From a checkpoint of a small image VQ-VAE: encoder depths [2, 5, 2], 8700 steps.
Rows from block 4 of the encoder, named by matrix and row number. Rows with one number belong to one channel. Each number is 50 + 10 x the weight over its row's rms, rounded and kept within 0 to 99. All counts start at 0.
# convs0: expand pointwise conv (encoder.blocks.4.convs.0.weight, 192x48x1x1), inputs 0-47
# convs1: depthwise 5x5 conv (encoder.blocks.4.convs.1.weight, 192x1x5x5, trained with AdamW), a 5x5 kernel
# convs2: project pointwise conv (encoder.blocks.4.convs.2.weight, 48x192x1x1, transposed), outputs 0-47
convs0.136:44 26 70 64 51 44 37 43 64 64 52 63 63 47 49 52 46 56 60 62 49 69 42 50 49 41 55 58 42 51 52 56 48 45 58 50 48 63 49 49 32 33 50 53 34 54 68 59
convs1.136:52 64 59 43 60 62 52 53 63 47 51 68 56 43 51 47 54 52 37 67 76 58 46 58 49
convs2.136:41 42 52 37 43 43 71 45 32 32 63 47 39 53 67 39 39 48 59 53 57 55 65 64 30 46 59 69 54 48 45 61 51 51 44 41 54 46 57 53 49 52 52 48 46 51 71 61
convs0.137:36 46 52 60 55 57 51 34 56 51 58 53 68 55 56 38 64 64 43 55 61 55 59 56 59 46 55 45 50 32 69 29 52 43 52 44 39 42 45 53 38 62 49 71 48 56 42 67
convs1.137:49 56 39 52 70 28 43 72 55 41 40 46 41 54 40 36 45 60 47 52 41 52 45 53 57
convs2.137:62 55 49 51 54 51 52 61 64 58 69 38 61 56 52 58 46 61 45 51 40 57 50 49 56 46 66 62 34 52 29 26 53 48 59 55 55 34 46 73 55 35 56 47 42 59 59 55
convs0.138:39 38 52 60 57 46 52 55 52 50 51 48 59 47 66 53 63 49 45 69 44 72 26 51 58 68 57 51 63 37 52 43 57 45 59 41 28 49 40 49 64 46 48 56 38 67 48 45
convs1.138:69 54 52 48 34 64 53 47 55 40 48 56 55 57 43 69 63 59 61 37 56 43 40 35 44
convs2.138:55 36 43 48 35 38 58 46 47 37 63 45 36 42 49 59 34 49 47 34 38 62 53 55 46 55 58 35 39 61 36 64 45 56 57 39 60 44 35 48 54 49 53 41 30 69 59 54
convs0.139:53 47 49 51 56 62 46 69 60 62 60 23 63 49 44 56 47 29 46 50 41 47 60 57 56 48 53 63 53 51 51 68 48 41 48 39 48 51 51 75 54 68 55 42 34 56 49 41
convs1.139:53 42 52 57 58 45 45 64 44 64 47 47 55 32 81 47 42 62 43 65 47 49 50 57 52
convs2.139:39 47 37 68 61 59 62 65 30 59 45 49 54 44 77 45 63 34 50 53 49 54 64 56 48 45 53 41 44 45 44 49 61 49 42 35 49 62 53 55 60 50 62 47 45 31 62 50
convs0.140:48 58 62 43 39 61 43 43 44 36 53 57 53 37 58 49 34 42 55 43 54 47 62 40 50 41 63 43 50 45 44 37 72 57 28 30 52 51 57 57 58 52 46 54 69 40 53 68
convs1.140:59 42 44 37 46 59 40 35 37 35 31 51 50 53 54 48 44 46 67 27 49 44 45 55 47
convs2.140:57 69 46 45 54 56 50 55 47 45 39 53 59 51 62 65 32 31 49 38 54 52 51 39 55 45 44 53 41 54 47 66 42 44 52 60 63 45 39 32 37 44 40 56 46 40 72 29
convs0.141:44 51 69 46 38 61 37 50 59 54 37 55 36 53 66 45 21 59 42 61 67 49 38 36 56 61 45 45 65 57 64 65 43 62 48 51 55 54 57 54 49 56 45 53 57 39 51 46
convs1.141:46 49 50 46 50 50 49 36 64 39 36 30 35 54 60 51 60 34 46 36 34 61 56 50 56
convs2.141:54 58 50 15 55 47 51 54 58 64 54 56 56 41 57 47 42 53 49 52 62 53 54 31 71 43 44 45 56 41 63 38 58 65 45 52 64 47 29 37 51 47 38 47 47 45 47 46
convs0.142:62 34 49 40 37 48 31 47 61 38 54 60 53 41 46 56 55 51 46 42 54 44 41 60 47 36 56 32 60 52 54 55 66 46 57 64 25 43 57 34 48 35 58 51 62 46 35 46
convs1.142:34 61 46 40 39 65 52 48 44 54 51 37 63 33 56 68 46 63 36 47 53 43 58 43 56
convs2.142:52 46 50 60 48 62 34 40 63 63 53 61 39 61 62 55 42 61 70 65 68 47 46 35 58 52 39 40 36 57 45 57 34 57 55 43 40 53 40 44 51 50 55 61 56 52 64 34
convs0.143:56 37 47 55 43 42 44 53 52 55 48 32 56 55 43 55 57 62 44 39 48 45 45 56 50 37 52 46 47 45 74 42 65 55 61 63 53 56 59 41 13 48 54 44 54 62 39 57
convs1.143:47 61 40 42 57 45 31 48 34 55 52 64 57 77 37 60 51 54 61 54 51 47 51 48 59
convs2.143:54 49 56 35 42 60 39 55 49 59 47 50 63 57 56 39 41 43 61 51 54 81 35 54 51 37 26 48 59 56 55 43 50 57 53 59 58 36 45 36 39 43 57 39 47 51 65 42
convs0.144:47 48 56 55 76 34 40 64 51 57 55 56 62 56 61 63 28 43 53 54 48 47 57 49 42 46 59 57 42 41 30 50 36 44 59 68 59 59 45 68 47 45 46 48 42 61 39 56
convs1.144:52 41 43 46 46 44 48 64 73 46 43 49 44 52 57 31 37 64 59 43 46 29 46 50 60
convs2.144:62 52 40 44 68 61 37 44 56 57 54 57 63 41 53 41 63 75 40 44 53 31 45 51 52 44 60 40 64 41 50 46 33 53 44 39 51 40 46 64 39 48 55 45 55 58 29 54
convs0.145:54 36 30 49 56 45 54 44 51 46 37 58 60 47 38 42 65 56 48 41 45 37 50 40 44 30 50 48 49 43 55 29 61 33 56 33 46 38 62 33 43 33 56 53 40 47 57 41
convs1.145:56 43 42 45 53 44 50 47 39 46 64 54 51 45 46 31 36 42 48 74 70 50 57 63 43
convs2.145:46 44 36 30 52 58 59 60 44 43 56 51 68 55 45 42 59 49 30 53 61 42 47 53 40 34 58 55 48 47 35 54 62 38 38 53 39 45 37 50 45 49 44 49 35 48 57 21
convs0.146:46 58 77 47 45 41 47 42 54 47 47 69 44 44 33 40 35 53 59 51 38 59 38 59 51 51 51 48 40 47 52 54 49 67 56 65 73 47 58 52 51 51 28 54 38 51 47 34
convs1.146:54 53 39 49 43 57 49 51 48 58 38 47 39 24 70 48 37 54 33 45 52 60 50 51 65
convs2.146:37 58 42 50 47 50 39 35 58 46 49 59 64 39 42 68 50 59 44 36 47 59 43 47 36 20 44 47 36 43 59 48 61 48 38 53 45 60 36 38 31 46 50 53 47 52 41 59