Rows from block 6 of the encoder of a small image VQ-VAE, named by matrix and row number. Rows with one number belong to one channel. Each number is 128 + 32 x the weight over its row's rms, rounded and kept within 0 to 255. All counts start at 0.
After each channel's rows are labels from the 100 images, of 14848, where the channel reaches its highest value: "patch colour" is the nearest of a few named colours to the mean colour under the peak; "peak at" is the part of the image that holds the peak. Only what is clearly more common there than usual is listed. The data: crops of objects in photos (Visual Genome).
# convs0: expand pointwise conv (encoder.blocks.6.convs.0.weight, 192x48x1x1), inputs 0-47
# convs1: depthwise 5x5 conv (encoder.blocks.6.convs.1.weight, 192x1x5x5, trained with AdamW), a 5x5 kernel
# convs2: project pointwise conv (encoder.blocks.6.convs.2.weight, 48x192x1x1, transposed), outputs 0-47

convs0.124 [ 91 151 123 138 100 176 111 131 127 162  77 156 188 112  77 144 145 136  85 116 166 154 156 102  97 126 143  65 128 148  71 136 107 230 126 142 128 129  97 110 165 138 152 122  88 106  95 130]
convs1.124 [125 157 108 138 162 115 105 150 134 129 109 137 211 155 132 150  88  40 161 119 121 115  77 120 126]
convs2.124 [172 155 131 140 151  80 144 104 125 106 144  80 132 121  45 133 109 185  89 157 129 146 128 113 148 159  87 131 153 160 139 158 134 170 111 171  76  92 183 168 112 148  94  68 130 172 120 146]
patch colour: black
peak at: bottom right

convs0.164 [ 94 144 202 152 126 131 159 130 159 123 213 190  86 154 107  97 166 188 203 105 135 118 112 104 140 154 169 118 141 168 123 173 134 118 145 154 121 132 180 145 120 123 115 101 127 115 106 110]
convs1.164 [165 188 176 120 117 168 142 111 134 143  98 119  74 106  98  91 145 123 158  71 171 105 157 133 168]
convs2.164 [138 128 122 144 144 111  83 167 140  96 139 159 110  95 153 171 119 157 128  93  79 148  70 103 170  84 158 104 131 112 124 148 119 159 156 177  89 124  96 134 103 149 186 104 138  86  60 202]
patch colour: white
peak at: middle right

convs0.13 [ 74 108 119 137 142 144  78 138 107 128 104 149 126 102 133 173 161 120 112 133 179 107  93 165 119  70  91 111 129 151 112 123 127 121 218 199 149 206 115 127 120  84 179 105 129 123 116 143]
convs1.13 [122 137 148 139 116  75 106  86 133  89 154 128 179  86 156 106 167 109  70 159 115 169 168 167 155]
convs2.13 [137 116 111 155 164 111 145 180  90  92 142 102  71 115  99 116  93 116 140 130 148  93 138 118 216  96 118  67 127  97  76 102 142 115 136 139 108 119 136 105 113 134 114  55 133 191 111 185]
patch colour: white
peak at: top centre

convs0.89 [119 118 142 156  79 118 117 121 166 131  68 182 117 106  97 182 144 161 141 118 114 199 139 174  96  99 139 138 168 118 112 102 120  96 182 169 140 152  83  66  85 184 139 128 128  98 149 104]
convs1.89 [ 99 127 167 148 111 109  91 193 122 142 122 161 157 224 166 118 137 148 115 128 151 171 112 141 138]
convs2.89 [107 123 184 119 114  89  84 164  93 144 135 105 122 197 147 174 142 116 109 147 141 102 108  63 146  81 171 169  98 125  84 123 141 140 128 146 149 143 170 141 109  80 152  76 175 155 103 182]
patch colour: white
peak at: top centre

convs0.107 [126 171 130 110 164 157 191 145 113 104  97 122  99 129 117  98  99  49  95 166 147 158 120 196 133 133 118 145 129 106 111 115 173 112 165 128 152 100 118 194  96 145 158  84  83  64 133 109]
convs1.107 [142 123 125 128 140 102 241 119 106 119 103 178 102 118 107 123 105  90  80 132 102 119  93 150 127]
convs2.107 [170 189 101 136  90 160 108  53 132 173 158  77 102 149 150 153 187  98 104 152  70 118 117 132 128 121 128 136 189 113 103 137 153 115  77 120  91 141 148 110 139 139 146 181 162 127 148 176]
patch colour: white
peak at: bottom right

convs0.43 [139 144 114 128 123  90 178  81 140  68 108  74 158 159 110  87 111 143 164  95 120  99 100 170 163 167 110 134 164 161 122 124 164  67  97 168 133  76 129 109 124 136 167 165  95 106 142 193]
convs1.43 [ 80 156 143 128 182  83 134 117 169  99 114 107  59 114 147 112  83 113  98 168 147 118 128 108 183]
convs2.43 [162 159  70 134  96 122 127  82  76 137 117 138 171 113 146  97 128 166  98  94 169 111  88 139 177  99 106  92 144 187 116 161 128 145 165  95 136 104 124 134  93 167 195 129 119  78 121 189]
patch colour: white
peak at: middle left