config = dict(
    downsampling_factor=8,
    encoder_activation='silu',
    decoder_widths=[48, 48, 96, 192],
    lr_schedule='cosine',
)
Rows from block 0 of the decoder, named by matrix and row number. Rows with one number belong to one channel. Each number is 128 + 24 x the weight over its row's rms, rounded and kept within 0 to 255. All counts start at 0. Numbers have three digits each. After the name is the row's rms in percent of the matrix's.
# convs0: first 3x3 conv (decoder.mid.0.convs.0.weight, 192x192x3x3), inputs 12-15, a 3x3 kernel for each
# convs1: second 3x3 conv (decoder.mid.0.convs.1.weight, 192x192x3x3, transposed), outputs 12-15, a 3x3 kernel for each
convs0.45 098:127127144142125135097123144145151147093073136113125140112111118118120106144102128153117127085132128150125114
convs0.46 099:075130145065148109110144105096131086136141093138143140110147105119117129127110121102123175112088119130096083
convs0.47 102:139082126136130067146116098126135099134124136144121135119111129074117105091102153114146099114175110136099119
convs0.48 101:152168094111118140112067136099131121064116122089136124099127147108102120120086158133140150072126101127093163
convs0.49 099:117123096111128120118121110125098156152169142153135127078114177131081115106103105146153135100141134104119116
convs0.50 098:146147110121139102094106137144160119105104120139066111123102074134086144125149123134142150124083133097116105
convs0.51 101:165090127125148105087129122124132132138126163148156137077113122097109139126109110125118113074125119119124112
convs0.52 103:129107131128153133133109139120128114142135138142150121150162114170147102077085123099072127112063161137145123
convs0.53 101:125060108149101142096113117182165103143128169127140118151156133143179116117100126121169162120159142125107117
convs0.54 104:117139155149126105133094131098120166121118129174150127105114096119094112143143119127140135100114126127150135
convs0.55 098:126123149149115171125111089117100134092079148135137152135091140111136117113148129079123153133160149121141144
convs0.56 100:063133145141134142147159071082132135173143114085140145124107103132123136118127094127087139128164131139122105
convs0.57 098:121140123148126147109126079096119163103119171097164098150160143126186102106122139135142136130168146138146109
convs0.58 100:135086109085145105126097158113142119140145098159147095110108108157096146149146148110119123138166139103176091
convs0.59 100:127107155134145118120153144088155108122156132099093127126149120076159107139129139105149091132100103111120138
convs0.60 101:116095117128099108147111150099175108137133117123180106158152126112106081139161120124119138120161110111138139
convs0.61 101:123139112105165160132112118090130106124187128137114107133116101123163140110128097147133112099193133135121070
convs0.62 099:119156120066138100101127095127130127156121109136107110121103138082131139136098099125170131115122135135108109
convs0.63 104:130098144103127146092120150103128131083125199095095113118087156127093136136120145113088121156105101095104107
convs0.64 098:091135120146110109127135148136147073074167099169157144119114141144160133101102149164093130108098126110105122
convs0.65 105:154138133100093097138122130139094106146137155099146108110130140119123092117123131098097128122081152151113158
convs0.66 101:120152101129146113109094152108200096127116116173138135156124152086133130100180122135129138124119150112112116
convs0.67 101:137101133134142138127186123081101149084156117120126130131135071122132114161148112132110118195181168141132116
convs0.68 100:123143090110152103113113102122132158121097084136150095116138120138143181148109150117136125146141137146131092
convs0.69 099:111175089133122114088106108114150130090104156120126144110141124111102084050052088114140121099086141121150100
convs0.70 098:134133093104104152099106109130115175168170145122125135115124116119105092148085152136096104143097119158146119
convs0.71 101:130098130162151126116111154095147143115129120189125110131148142124132109081140109124155130129125088116115161
convs0.72 102:137131121129170122083080122122140091128168099146128127148074111116123131113108123121125108131160129120124134
convs0.73 098:133149100144183119112142119126152117129148150129133096115113084174144157119126173137134153151149071127130082
convs0.74 103:128116139121130138118128156132075054107049112115120151112137102112096128112151092124127150117127121137169145
convs0.75 100:083167118097133108106140100116135150099129116144161132107121175121144048095144106081141107101149123142142137
convs0.76 095:114109143082187100107109112146144140166134193106111158082125103136086115090113129148089150150140099081113119
convs0.77 101:138155062092107096135164112105154122130102121134103156071095109123119153108135115136123086191120131095131099
convs0.78 095:151152117134160149128132126131115114126104134105145104139141170154114157146075143163181128107149148138061150
convs1.45 101:157106154154100118086136139135146134119110126108131136109150146103144127158108174120150105165189110131154107
convs1.46 098:104088173159091160138149125111132118087133132103143128149136109117124171112087116168129144137122105157101110
convs1.47 099:127099132183155168147159145117164137114109110089124170116132136103131132122125126102105164148131111119167092
convs1.48 095:146143091103149084135154137175150113161200119151101121148129150123117109146068121091111116141139144177117108
convs1.49 102:148132114134107084116146139135095129116194156154133137104141102122131109140153122127125122125151138134155154
convs1.50 100:148165142078182116123107132138140130142116162142092090135114154124160110139145185099158094144137152140133090
convs1.51 103:130161100133122143091117105189142134148115095132132132133137163118153114123099141128163153135095127106164124
convs1.52 118:127131149115123153113093128121189144164109116085065109127139124100125096146155140151154149099126131111095106
convs1.53 094:127125146129122134115148145116079159113101137152163142102125147155151162132137137147113125147154100122107164
convs1.54 098:125125118103081099158163146148104173085153144116134131115105120117136130147101145138109121134116164166156134
convs1.55 103:126121119147138139062133115123145167124185128106142148137139124154157129149129100125157106181138122154133073
convs1.56 099:119178094140117134095120081113122130128120145139104144100134141074109201132138149141128111095127091126091116
convs1.57 106:116143151116092109162118167096120114105102166104111152138153148088117110145093135114147127102126145137152133
convs1.58 097:135094114138203128137151126130106116070151091099110134131110168110115085128123104150117105087109133126109114
convs1.59 104:162173161104108120109143134144106115146089180106136146158132138094167085096164130108139137137075129156127129
convs1.60 095:090101137117135126121108108147140132139160117166126096116157161153119172102115149120150137115133167150115156
convs1.61 103:160108139132026125133115174108127104129107087160173123134130117118122171116102102172156128152173128138164168
convs1.62 093:127146133152119097175148140126172157143095130123145143156109123115207106065134124109130113148141110120125139
convs1.63 101:099082182093136139124100103104156135144105148181096086132132102147123099126126148150174125115169172084140132
convs1.64 102:129139137137144151126082153103127141094094107119099122089158151119086087111106123119151152101070150114139113
convs1.65 103:136079136175078181130150133112115187142138134101119133106130135147140181156097172095165097129134129129144151
convs1.66 094:100158121128151133146183155142138158102128138134093136077175133113116126110097133150136140124173149090122141
convs1.67 102:091127134100138153126132170161133132146098114142147145123089122181117159161149145093141165144097110138113146
convs1.68 101:133141119149143135153128118112149137152149138149084119124133144103093101120098103137188115090122133111188113
convs1.69 098:134152111135132123105111128113079111127069157148105143122123102156087104133153115122130086127109114143123090
convs1.70 098:121147140095149122129115157103145128121164112159114139088133134121137129147133133145155128127156121111161123
convs1.71 103:105126158113128094102074109140075119138135163107051112131108104155083095136151105145123094121137177129071094
convs1.72 103:135140131173162122116119113070129112193135127199096143133110088153120096129109067143152150071128112158149128
convs1.73 102:112156126076141121127105121129132108122166128175070113182147119169128112106129117150108136115110143088102115
convs1.74 099:123115145152117146125125125133174129135119149174100192193160161126089094139144101131121091129129118097108148
convs1.75 102:132111099183108165139086064094127114134120118091133108149125148146158159131147078189088136170097132128132133
convs1.76 099:110149100109101129114117111136148168091103137132133114093148111145166120078137126112114136127114111149088142
convs1.77 099:135150177090136156144140105082119119088136132097151131122169138125184175145102132137116149163129130106147131
convs1.78 093:111168084101121116117143168128123139136118089115123121074128134120095136119084162147149106150143163133130118